From a checkpoint of a small model that answers yes/no questions on an image's attributes.
Training: soap at rate 0.0021, 6100 steps, batches of 128.
Data: trained on photos with spoken descriptions (Open Images, Localized Narratives), 203450 training examples, 3.8 epochs.
Rows from block 3 of the image encoder of a small model that answers yes/no questions on an image's attributes, named by matrix and row number. Rows with one number belong to one neuron. Each number is 500 + 40 x the weight over its row's rms, rounded and kept within 0 to 999. All counts start at 0. Numbers have three digits each.
After each neuron's rows are labels from the 100 images, of 14976, where the neuron reaches its highest value: "top examples" is what is common among them. Only what is clearly more common there than usual is listed. The data: photos with spoken descriptions (Open Images, Localized Narratives).
# fc1: MLP up (encoder.blocks.3.mlp.fc1.weight, 512x128), inputs 0-127
# fc2: MLP down (encoder.blocks.3.mlp.fc2.weight, 128x512, transposed), outputs 0-127

fc1.175:536512550508507470516534493506533580488544547545453458485483434535474517496476486524505462513514507516539491508426534521531555527519465467534538522519502462510456462493531531474439468549507484525545483440498552466448486457525519594501541511508461562475507462456539488507438578512520515473539483475561517496613534489526463490538476485455459447554410449512545566502568543554618413552467
fc2.175:461433479542535492501488474497555506599440478520528564425466542486544511522474512483499516479520417554475509474444516509512514449500474551492388489488534487551489507541457451488480581529499506447491430479499468511489483484508444519490478533453502531526552546479539529518511532467454531485512469452446440555429484359531451475524458537471499481500406552552479453491494498548423528516528
top examples: text has "sky"

fc1.330:480524465415422421497511463563526455525537421523518538516494491455468496485470427494543458512527471496489470509531569521520540471503527551526470470575409505512561570496411469517525408472568533484518492519512476504518477476476545416448530426479519410486510513571476473510581466478468535465480551517561543468469538512491454470462505475554451493414506516462501482467508489546519508494506
fc2.330:502450477513543508521457565567527472459476502527571450497518531518586504520546508544510482514443580471503574545459482476555501490538565513470531469506463466435516490494560464585474457427473548535473504520522558528485438602487532510579527495463462525452499527527498555456455526552443538507495481501552465558535542521460565529446488487476502479511412506519560419486463479568485489482500
top examples: text has "black"

fc1.280:461470469475515532540477476424542511481505433427516495577515496561536508527504490449518481579545456466485517423509481502443521588550447473502553424449485534459481506449460528453491485516441460458457473514520468472483492458518481405621483439496454489464487520504476477443430480400511479456440513431487520471523524489515465495532510577524495548497493556455552479526521547455495502526496
fc2.280:451503483503475503405541560577475506489478457474490492489477459462534453447491479560550431499482470439424527572519446466530465475462494496424492548485581456512491551526519513488463491485536521443475449543533474535577515552517611471530507502508566483505555424524531445463537563476518467479484454483411553490497508500459537431526440490437478488468469494533505533475496521471522511491586
top examples: text has "trees"; text has "grass"; text has "plants"; text has "ground"

fc1.95:514530421492434476581516536427476425534530509459505501540412523455526478454457495542517477394540481486434471503421476530486511509495392546553578496511474511505439471487471487516505506494493451432538542478535499503459485448548509509521504463429541526469464528459468474506514428525400461496454424447476517523452433544471488497504525510489436469525544481437496542475481513490529489516458
fc2.95:570453541479465522479542501529492490488504431494529484451517503509508524442521519546476483484433550494514434495544409491528472427439441506582599515469513487504514554497511453573511497584550501545505477467538519498486486540445491474513490523525561563515563397486541494465494538528515493544545485513499495516438537494481462475489475460497431510520530403542573615451490452489533539496479
top examples: text has "grass"

fc1.244:405420535462478484498436484380524540459457528487463500556504531464515463552471546487480534478457524457527494543551601457522472560541571499438498496551526484518511427528518532436509500442526520479509512539556533479508512480459523453470551396534474528446463520541506525567515499511456553544503441489524529537459510468528461494479497526562489579531597514514503536471481488476500461458507
fc2.244:475503530498536480556491484498502514561488465487496473444453476468504505527548477527535420494512506465503528467511432559500459536454569513497516528488453548490524493463443491528517523391482475450466610463531470472445479473559479511498518480520468578514482502441459533540547503507563477498483523539498429512490469492490495523438487504545399573409542464538512437540491625442444485542474
top examples: text has "wall"

fc1.38:478473492478488497414431540546548450573483500577483525498452434448525485471484498507448533481500507470449567449532504550504475472464548475456462475507522516594516499564494564510467500496483516478499496572507456533489528525558518443539614468558438449481475504572574502558492493565506520502457537460528500523491569503486528453498561593489531516495505520466434408502509524537463499448493
fc2.38:425528504466477523506396426535477502530466460510503538477467464470543494578442522457480471497520545493554529485474537542505540523510571480445511502480495486494494559480551488515500518523521463480471489417521510428513466530462497532489489432570434559533494516532464508396567541440507459480543538525440570531538459462598499462498528439449512537444562549517429527470502507538539534504456
top examples: text has "table"

fc1.329:482540554446474487510503528558528541538506495472514516507439522499433469524475551463495571452531540462470439540546528523534534527439485501488499475537445471467530538423411526540473625526528574382429404476515452480589509473497514534504510477494472415507505527468549423532492457542494515533504513453486528514514510548543542527546492457485499510479534504523489459530443450512487534469492
fc2.329:506498511441543484526525512515484492486514501491601512484569557493526502501451454491521546485499534423492456515559441494489555513550459477547488447489464559504484440476554497471450555537543488510457508526465407529435449571495514493477512437513476525468561457532483544560474459528451508490534383567546504438501536517484417468578444504469467504470444475505421534441538517496557495473492
top examples: text has "grass"

fc1.511:458419482419528523450499532487476575461490554508521535493526455478535582438497474512498478508545527533487468564523522485496439484476493421496511536472502528485486503469494541436461586486517521440563454511512538446545474535549473434487471473513515505433538490580475430458511536492525569464490501500452489489587436544445537451509502448445474521446479480593478566497477523570506567530504
fc2.511:530466518532474447537497462588551544519526439488413480467424483532518546473547589483577516491503577491564573474518468499494485463459449559501536420499499524460530532494497460484515541506575537439542490430592431439549528466460538493420450479496498489529524514537484503532514480567537534550525526496478523505561478500497506450477533505479492556542530534495488477468538552538562439489500
top examples: text has "trees"; text has "grass"; text has "plants"

fc1.458:530427545454535473471458559420478526465437475460456581508470497519534563525477565528527498564504520480485428545494508461530512508466510574421495497469540512436508507476449481574503509542463479494410466514498497454496463468571526524531432478467534548529452544567462501538522468535530491520485507496427531477449468488470496484490508466396466519516482427431466427488551525505465578527516
fc2.458:533534498530478540560477495550483494494543466493534540472509531557459479483616521541511555468407492503468521574466457477473506515577471530498447498538517432481548463496492557450503508557558491417536538457474424457494437446410466544532550503524499475453471527464460521582469487435560533553523505520468511486527476530481470459547508505495505460462435510493474484422467520524421434509482
top examples: text has "grass"

fc1.21:491520536586515478566502480471557557456525449454507465474442539543518544513451524536552509544546473562556467422521533521493488510552508522506525528532502499524461494601499446489492539472566563580544558490474587444459513525524511481485463504504429478439426515524459531499508479524488507580500549520529540488403541527491480540497481484492432530554502567504450494531485481468504599550487
fc2.21:512469510496524513495451517513433496525510522412522499459471465505553512494484510462525450519534465522449460480501487481484467512513554427502509545472443513533494461477569420531489514427434433559463478540456555532459529512555493483447496453531453536411523492495452514544516533490564502354514539489500535618533465520547415564482488481503524485473524492489495561530581490543488511539513
top examples: text has "standing"; text has "wearing"

fc1.39:496509456486512524474515517502504429490487490401537497541477520479422574461527513488448533450541493513446476511492456513527508489496527485485455457489522491459508521492470462464486519525515494498579440456524493499513543586552518631527479519535476462556521523496492566502542485527534484532478453455554594500537570467567563492607455495571478519526444406511474473488526534451574447503495
fc2.39:471434530447485535524401495502566560517577512523473511414507538524532512518502460495554519491500551455559476450570474559541546440509506500500457555569471448439445497518502587461495517424533435505551456472479506433484517467573496508450474519541508481479555503464468461494459568499577482476475556469473437480480421500501491524505460499518533519483558492492462474450497411479505479516449
top examples: text has "trees"; text has "sky"; text has "grass"

fc1.306:492539534472455487475447521482533449527549539476493556493384546510514538443524438548489472465497494565477543471515471525477515472558487496583444478495554513424522528549526488474482486544435506510464472516533513517506431449499573561476439470489481440530584468429482440534429485478488495476536522530476490549446465451510518551521497579569529491480406454501441440479532562480484495513508
fc2.306:486486457470520525463500508577498527562583448474500532471540490506441494475526540466497517517494528578475547448494514556511463452500473522417476484454434533490458469521491536489543483481430427580480453490493545483502554406556545525527503499518436479517555614464469557464516456537499563480519509525575585510545437529497502560490497466459441447477543549508476500482514567463516471518528
top examples: text has "sky"; text has "clouds"

fc1.505:499553516434507520491485534524449464422453499536485515565468470452512467479441492485505544477436527569488507519491566477522480451533568538483537430496563516500499537514465500464474520477513480537425515470503457443524506502455494591486512486495535453497589526500489551429534544459542601471463477539534529489582538482455543474527519503509505490536568493494541518516568458562393534461586
fc2.505:469507522511478535505484499450470501477494505515442497559461509467422496464528528430381521523599509494447515480518566530524471501504531540500553486507472584569508516522506451536517550479501535521506489454506443433494488465419455460540524503578512540485480563482523506556448557486512473494585502496579546391486493481498477565512503486502579514517566499504534436539506585543517457534501
top examples: text has "trees"; text has "sky"; text has "grass"

fc1.1:531470476460515488497512555555465501452498451444552465534514496485545500483466490485452489528535462510492480524426550490562516530424556441499449472512484536509531556560484507500459528507459474506573420509436512520509465566488468491561536447504491516542499459508471551473463501506518609533508523520445552485565591511520491514522458411472513505517497403533529591572485581553530560524506
fc2.1:542503525469437520499586464432604470560485486566432430476489579464439469584513538500458534473577477509549508468510502449457447505510517482495474541510431544496519540464478511508502492526490472459488437460554501451505479458456525483462490573511489502534471499512514501486557562451491524534580477499524528477551442511528469524407482529454478502590491480559506468528523440569507434515482
top examples: text has "trees"

fc1.58:538527503428510460431419505546545518453567499463573542533494509506420567502509488519445505553480499534461510526441555488474511505492505538446420521494483524475481462472477538483537509423481499483504557487466471505392484471468420511548508454505418479485506478489496511465539489522530579423483508423478461481476524480545468527481510525549560503557569462517519524401522479563553479524562
fc2.58:489449537512551450518504469465429487503535495532524485506454571517479482462562436503486451372462533468477555478459543571517454503410473469591590497543531483473524494568509523515509477498514579400520493472465527526499503537518544543502487474532440458501519524498520497551461525445486565512486500554464535506461493443483498498560533502460433473458507543470479503519573417483551528545490
top examples: text has "sky"; text has "trees"; text has "buildings"; text has "building"

fc1.392:493508568500467518578500532486467556441512527558525446452459483491536541512557505485562564480455417474493423525457554443505500468470430469560496504516452523522479458507539555552504520494451525445483497517456534484570510433551579536477459468533537486410537500507526491573536486519443526456440556506454459509480516510418485534482485516450405547497535589529501478493523494530497452492479
fc2.392:496514501504551479516418540512493509482499469480553525502449524486495522447394512486487559475417476460437537458557453498487541504522454491561592504502552413501518508515469457430603506429490466540511552493542483475506454534538563484494518561522496554554609466517505477500449539501530504497519488468430525567497446503447427488495515469440489524527502480485498442528520531448500488482584
top examples: text has "trees"; text has "grass"; text has "ground"

fc1.429:572441461557453426552523537441490495518502499468462532502521488443512429466512508543519531543475493553474577521473492548449566480444445528499484417440459508490462496436524556489480464556486553485585483436463483436449456452516477542502413536581475505507525515534476473515519508536481500463481512448546501469538450557562469461527510548481524479466471420491528450447528518544489433527474
fc2.429:475497526507522471490512451473487520494418505456565487465448491571539464504470507501520466516445527506445467509449539485488435465515510538559475632549551497486499548502493545539480531453487574416492422496542507569453493485486492540522616527513480505493538558490540549625484512497444519479515484508504502529509484499486545517505457458504450487487440526590553461514443475542560539529465
top examples: text has "grass"

fc1.349:454526422521518498488501464490488497462516494472498546494497540457463543554521469541447414429548557500533519467450504426419493515494502481528487504450573454501414425519425551555460461409493451494465466530539498464473520433530538499461441525471478597494478517490426492536523522497469549516468461448528503467484505500538512501498515497550463458534437454481463517549553522534494543388512
fc2.349:469513485439431484530624505488482517496527507527453457462526450591471494489511551472494493468508473532524479580469523518525520453452456507502594500586520453450523500452507505561458408478475537501487476527514448582551509558515475442515493471527566507482532502492528461489440477543546506510528440467480469403480479526566546503516514520503457473494535596470482507446438469521455532554464
top examples: text has "sky"

fc1.68:474494457541445548485524469542496482497491557517530486566497492516489544508509548431508508505487462450473574545484530451552494451464486456554449501477510570542501511464526467510560501470431481483449433462494496516572519502558520506475404568446447454501553593491468538463436463531516553449525574560409519492534463523485468524521511560480498499495527551504591460522555540524482459530435
fc2.68:512471501497495480515560478524444519450480443532516416497516565527487569442482490561563466373512525516470518545454541537443525519557422489520491536525526490476495478507421482497529501423546504534459477502564467537492470497514508517519588441526503491498555522496503524510528461462483544504567468483563484506420482454533471537564466401458508470454516555476508489522562599445480485511481
top examples: text has "sky"

fc1.308:547546503522549528409455485536490569536489516495484477500489505520519500551542491451453457488471585578545563470482468510542453599485567570490492460474480594537515507565564480429448455454552476453439489485521473493481515530544554590500495472514497517460486484520535521505510497474508521451537471522602533530499544482517499604496488529546496488473466531555504542476532546448561527466498
fc2.308:444428520500452568473477547551462499476549443523487483483438492518549466416526501500496552503413489494502474462553501558497538471459546504471500514536446577470519561571549621534471582552477439516506519438499556469461539509498448426508486562446479505524538507542512479439511530512493541486507554447489468488516534447530460565540473526526507515529509498537574485496542489534503533443435
top examples: text has "trees"; text has "sky"

fc1.286:475492542468466481562487517476488561472491436503454525483449510367514534456530525425492561502508443471533526495487495485506488578480543513506531451522449532509448568481478473468492504418482514506471484519417472389466481463457485489526474475515545472536470467546508488503430556457466518499490519529519469500546555527407449574520480452387557517446498506437447497476459530521510459485521
fc2.286:521419482508463487484521441478540469529517504488543525441539475533434507505480455488521549456605527448518503535522542546443470460530459532516499516570565527505461538486472486426464509516561570540527444488442517519474430494487533533483527522554576523550551455463531522446458494540544515478441522464560467582470549537595466458505527451424451528498475504438528527477552495456454510514490
top examples: text has "wall"

fc1.127:477497543568484584439493448504477480605501488482458520488506475500574472502545538479497433512497485486516454430543475422463534493520417442512425473463559523487536508492486535500551568493551521497513497482510483526520514489483502490535455513479495478484484562582538523534423475490626453469525488533474496605534508457460455513470405453556505500541544517580505501503532504507507448542495
fc2.127:568470493532462482503531610516512520532501465547435514467586439505540494493456565595472466458480510531441491568507486507445516549507522428484455460552520479461482468500631520529528475482486503526469520572560470542526543508479512476486531488490525482490553510506487464434512485523479494429436537504495483438493555562480473524416563492506565479507475524571506495489465530535436576508495
top examples: text has "trees"; text has "sky"; text has "plants"

fc1.227:476514517518392492474548530534507542443429496523488488529497467512544516610545494524526507488498527483502470588519505438511468451487492507499516569481544497523451516473525436467442593481548533498526515424423536500569543574468576542464442512476510563477520490528483512489556576558511538507517544603481484465544426538536500493484527473467473462519485496534495520512535484539465439526566
fc2.227:437419480496489510551498558526404502474488500487488502523509510531547501504490524577438468508395490472469589402538495539566464471445488461481492552469479586505517509533467547534477517490519516514493459474490468497498547516517396481588469492478497529507578410498489540508524483440539429475519480445485532517502533492454503458547478466490507537565440567539498505528475568438529516473502
top examples: text has "trees"; text has "sky"; text has "grass"; text has "plants"

fc1.267:503398466427489500475493516502478534457621518501524516402500498545426566471418504520464432524576506528550527549435497444479504467549556480539509494503506513483509515470452525467507491506527456543483433498499466443505443457479496503507485494426451490510472528502486481527454419496515484490557412490504567561494481475567499482546524522496493485554528437484539602505546536519507455552501
fc2.267:476425539507482504454472469583477478506441479471565539501499535466556471498442444478516482420399502512558490523455499532466525447494463511489497520478535515465456549435484456560488539492473494510467502564489517515533529464530495485448480479491502508476590512519458583460557431535518431492532499448516448408508474432539587563500483537509534438418524488521485574480499442436498512507487
top examples: text has "sky"

fc1.258:522493490481512464534563497487535465517519500377542473522504473528555526578487551466571476468531480530356477509525577472568489517499522510427506521483507500426467519538513487535476469503553513492496449489567507447496447472442523523513390501539498523500517513550472436602513563529534467502537536498502495471481528495509501392441492455504486482473499494538483556553522542496438512493458
fc2.258:494490480467464543548477550488478549533582482504464564495483508508461585472515509487463502549497423534496559526506550487521510555509541484506518541530486474422564409554519533485495462439482550477440508471520488488618527471415552519488434534463546498520500504620507454470519576534482525522517501473551509496542520529470491567500468545474452451561472493444482517535417487548538500534487
top examples: text has "trees"; text has "grass"; text has "plants"

fc1.2:453544492532462491497471485495525526498427514451483528517462528457542550589514494515452526517449502435485497505505492489531492466497488454503476526526511548535523538540586576501481535476556436442563567494461499432563478429502504514496522537489544460533521561524503513504548482435564560559531521563445436479550403455470518530453549432474527500480452541536448451545488528565587487517512
fc2.2:458473481544434484462543450498527504436490470462495439539521460491521465424483513631576498572466523436500483521514478494457492464515495473393553494514548467492454479525456495454416518475556459434500445536508563421487518553481533478514458593484481513528540470518482443509489558497510486480467427478472505494534493546506430485545479447460446546539501525475543465525558485544510538471497
top examples: text has "trees"; text has "grass"

fc1.117:457555532475395568537539480487498459544461538549457541492466556503458521514515433504463468452484509578473561506416532485513509506503555536509466489486552504518484507533477560448535470520463514462457495516532483397492496471515534516539515465464491459474503573526406509421464479456562406530539541397514509501523588486517457484521458544471479483494480500426552492474543505533536468467513
fc2.117:476459579514523527512452490554454512498572458399540452470528527527486558487524532495528508455494518491476493533504560565509548534473565472474554467486475464509503464574427429520499488506492411489501508455478444439534491531476607505399541450531502545467484459499541387486520478519550524473508457516524483442526435493517473483505487546521559503536505449564526526480492494545530510448433
top examples: text has "grass"; text has "plants"