{"model": "model that answers yes/no questions on an image's attributes", "dataset": "photos with spoken descriptions (Open Images, Localized Narratives)", "train_examples": 203450, "image_size": 32, "crop_scale_min": 0.5, "horizontal_flip": true, "questions_per_image": 8, "encoder_arch": "convformer", "encoder_norm": "rmsnorm", "encoder_norm_position": "pre", "encoder_activation": "gelu", "encoder_mlp_ratio": 4, "encoder_parallel_block": false, "encoder_inner_norm": false, "encoder_patch_size": [2, 2], "encoder_depths": [3, 3, 3], "encoder_widths": [64, 128, 256], "encoder_kernel_size": 3, "fusion": "cross_attention", "fusion_encoder_width": 256, "fusion_encoder_layers": 6, "fusion_encoder_norm": "rmsnorm", "fusion_encoder_norm_position": "pre", "fusion_encoder_activation": "squared_relu", "fusion_encoder_mlp_ratio": 4, "fusion_encoder_head_dim": 64, "fusion_encoder_fused_qkv": true, "fusion_encoder_bias": "all", "fusion_encoder_qk_norm": false, "fusion_encoder_parallel_block": false, "fusion_encoder_inner_norm": false, "fusion_encoder_drop_path": 0.1, "fusion_encoder_positions": "learned", "fusion_encoder_cross_attention_every": 1, "init": "kaiming_normal", "residual_init": "none", "optimizer": "soap", "beta2": 0.999, "lr": 0.0021, "beta1": 0.95, "shampoo_beta": 0.999, "eps": 1e-08, "precondition_frequency": 25, "max_precond_dim": 1024, "one_sided": false, "adamw_lr_other_params": 0.0017, "steps": 6100, "batch_size": 128, "epochs": 3.8, "lr_schedule": "wsd_sqrt", "decay_fraction": 0.4, "final_lr_fraction": 0, "warmup_steps": 180, "weight_decay": 0.0, "adamw_weight_decay_other_params": 0.05}
Rows from block 3 of the image encoder, named by matrix and row number. Each number is 128 + 32 x the weight over its row's rms, rounded and kept within 0 to 255. All counts start at 0. Numbers have three digits each. After the name is the row's rms in percent of the matrix's.
# pw2: token mixer project (encoder.blocks.3.mixer.pw2.weight, 128x256), inputs 0-255
pw2.30 098:123079088167154085141108132140141121123089146166158121168190111122150110071142092171104183139128076123161142081106084143171083066164059116158149129146166217058191121114107120118168102085078140131135100158192168147114133149186096145128087146072153136166092112095116085086122148113181148160114116137103096136142148101101124070186147150103136170129157154155129154143144039130115155141183133154143124123081138163116123088111151102147123179058158163132144097126190139109159180096116130073105149107207097148108118158148121103103131166181107103138116114103150073116122145159135119128105122121112097151168122193152060144165137075090145098141124097139101165130196162149133152149159147083117159152122092187164104089131093103132135172108111097133127115118189186126071101075122093
pw2.31 100:116159131128116133089137174131155110077109143136076153119047101135141123144134140054144074095161156166126121105140161204126141146096157146118139113158110128171152163071166169163072173135108113116120083160103126118154169163120122182134150090113120133088113123181082162141146094054152125090174145178064187104164054111094086133120151155150157086142084105170131080111170178146183172136176089165102143135139083095148163157166091173134124207147134109157068115055110115150141159075133095127160085094180172101150118119125151106112162113121097103144046087128161125127136108118119135108127103130106110141143161116108098105135153118146090186121141112127063146150211124114150129102114112114100116169106141056216159087156114139157169134142183099142147167150131178116122118161154160
pw2.32 092:074094112107130152202147109150143107164155121145125106141101180101121177126111124125120133172132090142180100108083142158125105143136110097055142101103160180138142107119125103142192125118134072140102111135166170099130120127148119105094123153169106117091121102136121097070155124127133068141151093124179097058157067103131126152102116161129133114117097112119116126158098132087180112122112124145085180149117077077133177130067140108080088180108104131118090092131177120117174124150126120187157152112165119102193150151068143089072113119132114153123168165117089177086156162123178159068231166144194105181098079126156146079133138134182118168192104110150088090124129165147163165137144111163087187111081145095103091156100161112152080101142164060137172122161143163093177137181059156
pw2.33 107:112092152138113094126137135127174123129123081099166130120169146112121080121047141150109125093079126148123072148123134095083110122096087114153109140119093115133170084146086041148093134155070089180145166145107134085154163146128143109089076113120178147162107139114090110176144121088126107110137143120166117101121099053127115172103181126102212170092090062148168121137195119068119113100165076167093192141122138135112107119134164045156133119137093167126167100069136128101170072118095128116133093200171153155169146112159178137144111076154182126147128080159102095158124085165134105138107129166159120164112085144150096111170152137167129132121071187035192142097129116129166119099138123128136109100125158153111134136140103140094159072127185182114133093157122209127128076153136159
pw2.34 103:158177115132163143078115105101125114179131107195096163197071118150110118109110129106128113095147105146128139081084085084169113065161087101157122074103146216108131131132133110081154195103128138073146151116102107145203171118197116157127147151128178176115143121148174154124118166103166084121157125135115153134165145141044097148126107134157112107145123113112101165123032110148097174147113132177119096076158103160127125067111116095112107067134173151104160140167096126206124080114126135090170154168125123095137059135187148108092166183170114088143100114148193059150125176137148153134146166150187100156102129115142080107145105095115129156134140161112153135145088149103113106160095141124117090131100063118117104088052101129110138114141150085115112100071065140135080084109117135
pw2.35 098:114061213132136182120084143081114099139192102137098091082132121116167109179138094076138164155095112093101161172109123144135109119135134132177207141156126119092137126163172134171119161129119045118096147101077092035143116159128072179129170078158130218126143126103096151114132099178150165120116109157107170133159098169087081098060083101086121085150141153167104075092121144154154090096141167124135059143139132086126125130140071083128123126126120112118200087151161143120076124144086183132180131093173186156117148071080135093095118137106164164119038093113176086133104138084141139145131088127091126144101110147109095107146081154082120108114138137090115125134143131124136182179129148144110175133069133109095103108161144135137128129137154115152159095138115180091149115107109178
pw2.36 103:135233111144132110151114226089153113101147113081122080195179162040137174106118166139044117149079130066125110153083156115107130116172114145180175144159183133105151152121151090160113056074097128142120154136159158110107119165160148066163118107178104105125128162095115160105147145159114162123149157158121118189125153111080151100096164146136075104103083122177093172173163163145101151121169154103091075132129122103198084160115174151133212081089123095190125097091144135119099149151107164095177127082159121095132192120110147159155135116145080110081128093139149106093116110106124128140125131164159155117142116128142102110131114093132113111162091092146140128131204125163100146054144097144151115104125181139088151093144143146131141138121095124172099106178133114129188121140079095
pw2.37 103:128113122177190134151142178140098169137113091107100150161144123119120140142113110049076055111117109127152105081101165130183098119153159125210149124069088145199136079171154149172081113117150128180129085196131122131156115090148171108089120151191183134125180147153134052102106106145153089120129116145107154105087072145116135102107128113143111152172102139094108146134099122138149134088106119113115093131103077125136159171126145111107132182133142073097135088145113175187216085148124135137102155138031078153150120130151169094185151176170121171142116132103147108104071102137086166100095101091162138144066150152102186144120137110168145156126122105161064135176133095112119164065121092126094141169074145078121159126102142128078142177134133121207108086134133099095117143087094117
pw2.38 095:134093137115188165178128142172063105139178157114091091084201092144125085106054083121109106116108125081104131145120105121121154122141101142147098138121103113120138121143158140120197124138112168064141078155165116073181176078093138115127118098107118146168173128114056168112151096194153118147127116143135161073148113136141099112111109141124125133145065108095063118120072140176140127139153102122140123152173065126126156116056089146151125110085092054113147095166101065140147174109085103082138122155204129120103135097123080108121149138118117108145139071124151153106111127174142157143101131157133092112139157099113117160147132105123101184109069094148123113098203203154083133095165210165117096076082175141113136074153124101082184137128071059143129074142094159082156124124116127
pw2.39 097:105083117143156113140104139170108163101126130130170183095132098154134110113168154131119173155110125105079156189124134135092162196033128194141124163120102119166092098136111109116110146121105099151114113171152092132176118104104181112127092146105113119133166123146156139143114096170137136127121136163182179147172085152188114123150121067107114181101113110119131140156186055057114141112114168148182078110191161114117136161135083151138106225121120129110150163101178099126136099123087201112153113157099196110165140162126126135143133101122127105145081151102111091112091126087135158175114150107096108143152124144121112116221133152172143101180110158105100046148114130154151112110153185137157131102160178059186144124071093123097210137095200149131100103119116110195117126122181081
pw2.40 095:087088107168126145056146055132109108126155042059120097185062177074088128147126134120131100096157141103150133116112084105122144154094122139091098131171148126136176158131094093121130151077132129102140139144077113095155077084169121144107100150140182100147078107127103110095154121119128049149123119139110090121095189138157149113194116137167195151143094134112103209072136115106085121124142119109125224165147142117138081119186132151113105184134079124121137181137137117112119141108138126170124131164101113101087098161121129069099101150107134142149126093168147107096086131112089157116102145108123058116125100129118146127155168084100078086154084100181087141150135100132106094146109106119141113134164124040099094197079103089131142098140086090159080153170190141069148112189069115
pw2.41 102:119112089151114116139134134084167177131122163181126088184129134110142130172159166137111166117110117169152128133228164094098095130098152115145159146120122156117219121155112199116126169061130149130134099119094166127169209165150130104148125160183111135128102172107145157123148155137126113146157139096084127127102090125091196096132122093129110063168135166146103131168179091157130145105078164135143093118139126101172085133162214077109129052115107114136152137127106139200164083103132072116138188133115142138124098155047131148155172110130128134143201151146113116168126129173144165152059105191159135127120113124094110155182142126142092147106177076068147165127129157131091206119125108135122124146222111079143119150087126127110155155163134126157161151124155218116154144152120168
pw2.42 104:087067179159146131079170115104128144102095147154140122074083135154097044150131148133102073097140147187165124176114128122154116106139159140140137134129171130175124163181148123168161148129103130083150100125100152103082116138106097126140175083179154122168139166178127102147076131070143165131131094085143092144102102109109133119136139093083146182144122164175138097109129146153130085154131153093101194145155122078173136118141073134178137112111127141079175174090154122118158112110080091213173123168138194155116121074088120096090085136105137121125077140074135172157103147137177070164179112128154164116095137134172108143142150062150125132125170144142102114133067164122135161112149132164177106209094087165124166134114149117119147162122122075131159113065079210086123204086136186
pw2.43 107:090127122133098128096152153137145145117118157137134183079118179129122123101098103095134155046093139098134117064169149163103154111150183153145119104111165095126145092156162115134084082165136139085098133168166125126139166140132155147138101141066144144138104130124090209116083169141112078081090150130079161131140174125147148108161118138103172098101051143142154057135141128168134165153170102122155238133115108188175099123122153118150125117084155110108122153118099097160168157045104152100097090087118116117124178104141141154136141121176100084127224171167030076142145177129109124171109151122098119122095102085074144103141104126145201117117136097141124144182107122106113162154114149154129154071130124095098130108135144139134137113143175136183136124112156181183151104032067091
pw2.44 102:053054136088117170159091104118144109118149111084155102191134100128132095165105089155119194096129148139114148153160120131144120107103131118098041090118177141160157178166107138123138180162127154148092123091097144112124141159125137171105109113103091105113119145208127099140139139103089125162164128037126129123161118090109077135151144166180136145097116151126169191137174158159090116108108145087194093140126164110101145082127156138112122082152079115189092096156109143131161074188116145128161092114190133107189120134125130120213090116085162138128155102100181106134170107094111104116128130144103140170148082152109100117105129103171124121134068076077074126166053175182102181093151126125170217141126143143150161046163095132111151182150154141101139074151117098127140130138143111
pw2.45 101:138123178090105183107145176142133096108208091173198105139151120116121143099187093150129119145135175149041094163134159121127128083162108129150187121153161113100175134095214162156104108114142123100110173177080072103157154136131144155120138180124143107095162088120127150135134077161132078156151113148133119147119157109096106107088117116196144109107120081115122115140182094124169132079178130112160137210086148103158122150113143152112160130114105145066075111138119121085140099170109141126154130111112083123131061104132145130176170079187089111124165159122095090094116098133167030107144110120163170148169154095124132146110092133113181153177096092167189130193133069150119138069122121121110151156146115150133097145144119075101151123105116113145061180073060164119093084115081155
pw2.46 099:160137134113140138188158102103056144146123114088102086112195100141138111141174119082128176168136142138157117213163117077108123168113101128114138156146076143080169123159126156057097155125135149095112113116100194157181149119166090091134119183102074133126133115170118156179106100093126161177163118134126122184110132158122091175103088109119142159091173159100075079110146157102122138109126092175163156135131135127068128169111157082058146140149085131135138122192118110111162179133132135122090089171116078167167105118165107173118129145114080143094202079146118141131108126122153133119062166154156099144092103136166141134096123205115120178147074189116147116089154113145111095181115101123100102142149198080084100115090121086163079103113139122077100136153200069195102080138138145
pw2.47 098:134113077125143119162170097097073109132116119169145087111146182146177166102166134098108168150199094157107123147121116102150129141115181162177179139118150157098145156121115124123114090170125154071156101137175114075096142097126074125117158148099157083159115105146137124119169131123171059099107140185042193160118139126185158098059052173128129135120131146190111168104123128129165122089167148116141116114147092104069107121154116127112149054124087094065104088152096165170119161111161116202115103135117181124099142116166117107196132128101186164160052122167119158148149084143160164137139087124092165123158129108180123141205162147101211081174101167112187119089110102155149153120145096126091113166111138128157141119122107150151116081160128071137138088108084126154100104130186142
pw2.48 104:139120100139138121112104093140085118152168033086087121103143129080203122209180175075090139076166153113160086144095117105166112139107135089089150145137086101171101088093109135108133145187167142085114116168177105118108114138178129119119163145120105066090068100155132164107158117102152119054067104135091158139165090198145130171067105073109104103128083112172135118082092183139163143119116126182161136102138110105125108068099121136103127098171133140127108138137111052157097116174133108105098102080094132169079095145132091203157197103135115125165059105138138078144128132154147130173110149113121140145182150150135121174105182127100118175121132109117154090134090079120118120101112162142077108130053132098126114134150141074137064152093098115090102104153150098100118083091135080
pw2.49 101:139119126118150155155117154137041064132117106159132092071079113152130127114076110154150159146161169118066146119130107145118064144146060098065125119125116114155133087094123179135115106109102149103129136147143122094147097094153145145094120126203109102095078147159121126154140085112196087152108102159087085131113084130110189084134064132091166133164096125158123085114092148123154123096110134173121083156132154209120110112064083117078102162135114124105142144074175076065110119112133104147188101099156166129071139175147091108101099121131118143178191088146081201127091115103139171093128124124100172130108132085085135114052035122150121120159111110100157151127059087169125130109150157091117123075146149135120189104146148112132208090117170118153116078120137067144120127115157083
pw2.50 094:113168116077113169112116142105088135117160086051077143151179135131125094159116128082121134148120159147123121170170110099142095092151078067166079187169068174102072123146156126170082149129108131156132157150114183170118092126109086127184114112097117068068141133134118144108146142142138126115155139145110171125127093173133126104124100064132153181177123091114105078154118157104139179160107164102095061088129217126101119093108141152120171149102129156102152113073136130122073167144125089166177152150118166131120086135148117151170077180106193107057217147186091123127075128147125175172120103173156138150110136122124120140046096131162107170105188088138122188118085124130119084116131127140125148127044096177146147143138141082106154147106081126098079159131100143159147141118107177
pw2.51 097:145128136193098183136123165126164144181112110178158137072149155176088087088148142129134120065130121118149153148061151152125066072180111144145129163140170121100151127136102178190131164143094138089112109170126118119149142129125076099178174111117114123189161105104149126143116112176090149120047147169130104106150094127142102174188083145184154148108153169156119089054136071120140130067109116093138104124120095134130175110118160140171138078177193134149163118145162110103142166148068141131144133158187172161171112146078110108157079173128148147113150143149074123120139073116097102141087124135109159107117140147108142089109157118108111093097167105128148173112171111140153164081075186186104168125065129054133050148154160136187109143130063132109068165158108125146103155071123112
pw2.52 091:137159175111155101128157155139136143181122148134144053089054097124133106149132207123127134103140112183092132154114147126110098112142096085070089146124116152103164153092099118082113120170109112123085159129147122170078158118167152121109093070125083134169173174140094133163116161230132168157170102106167097134124119127149126189120079139172143127111059093152104146155132133146119118119102077126186067138156151114177133066132118105133147162133159167124126189097112150158113100096107089129119103144211101180101118112123114124091146138143095125141145118123095184130181140088197173165067138145103157091094113203110147100119139174171087144176117118106137165149047167150092132163088070141145160117125117164123107167121180111136085140089166135115181163160148106121041148120078164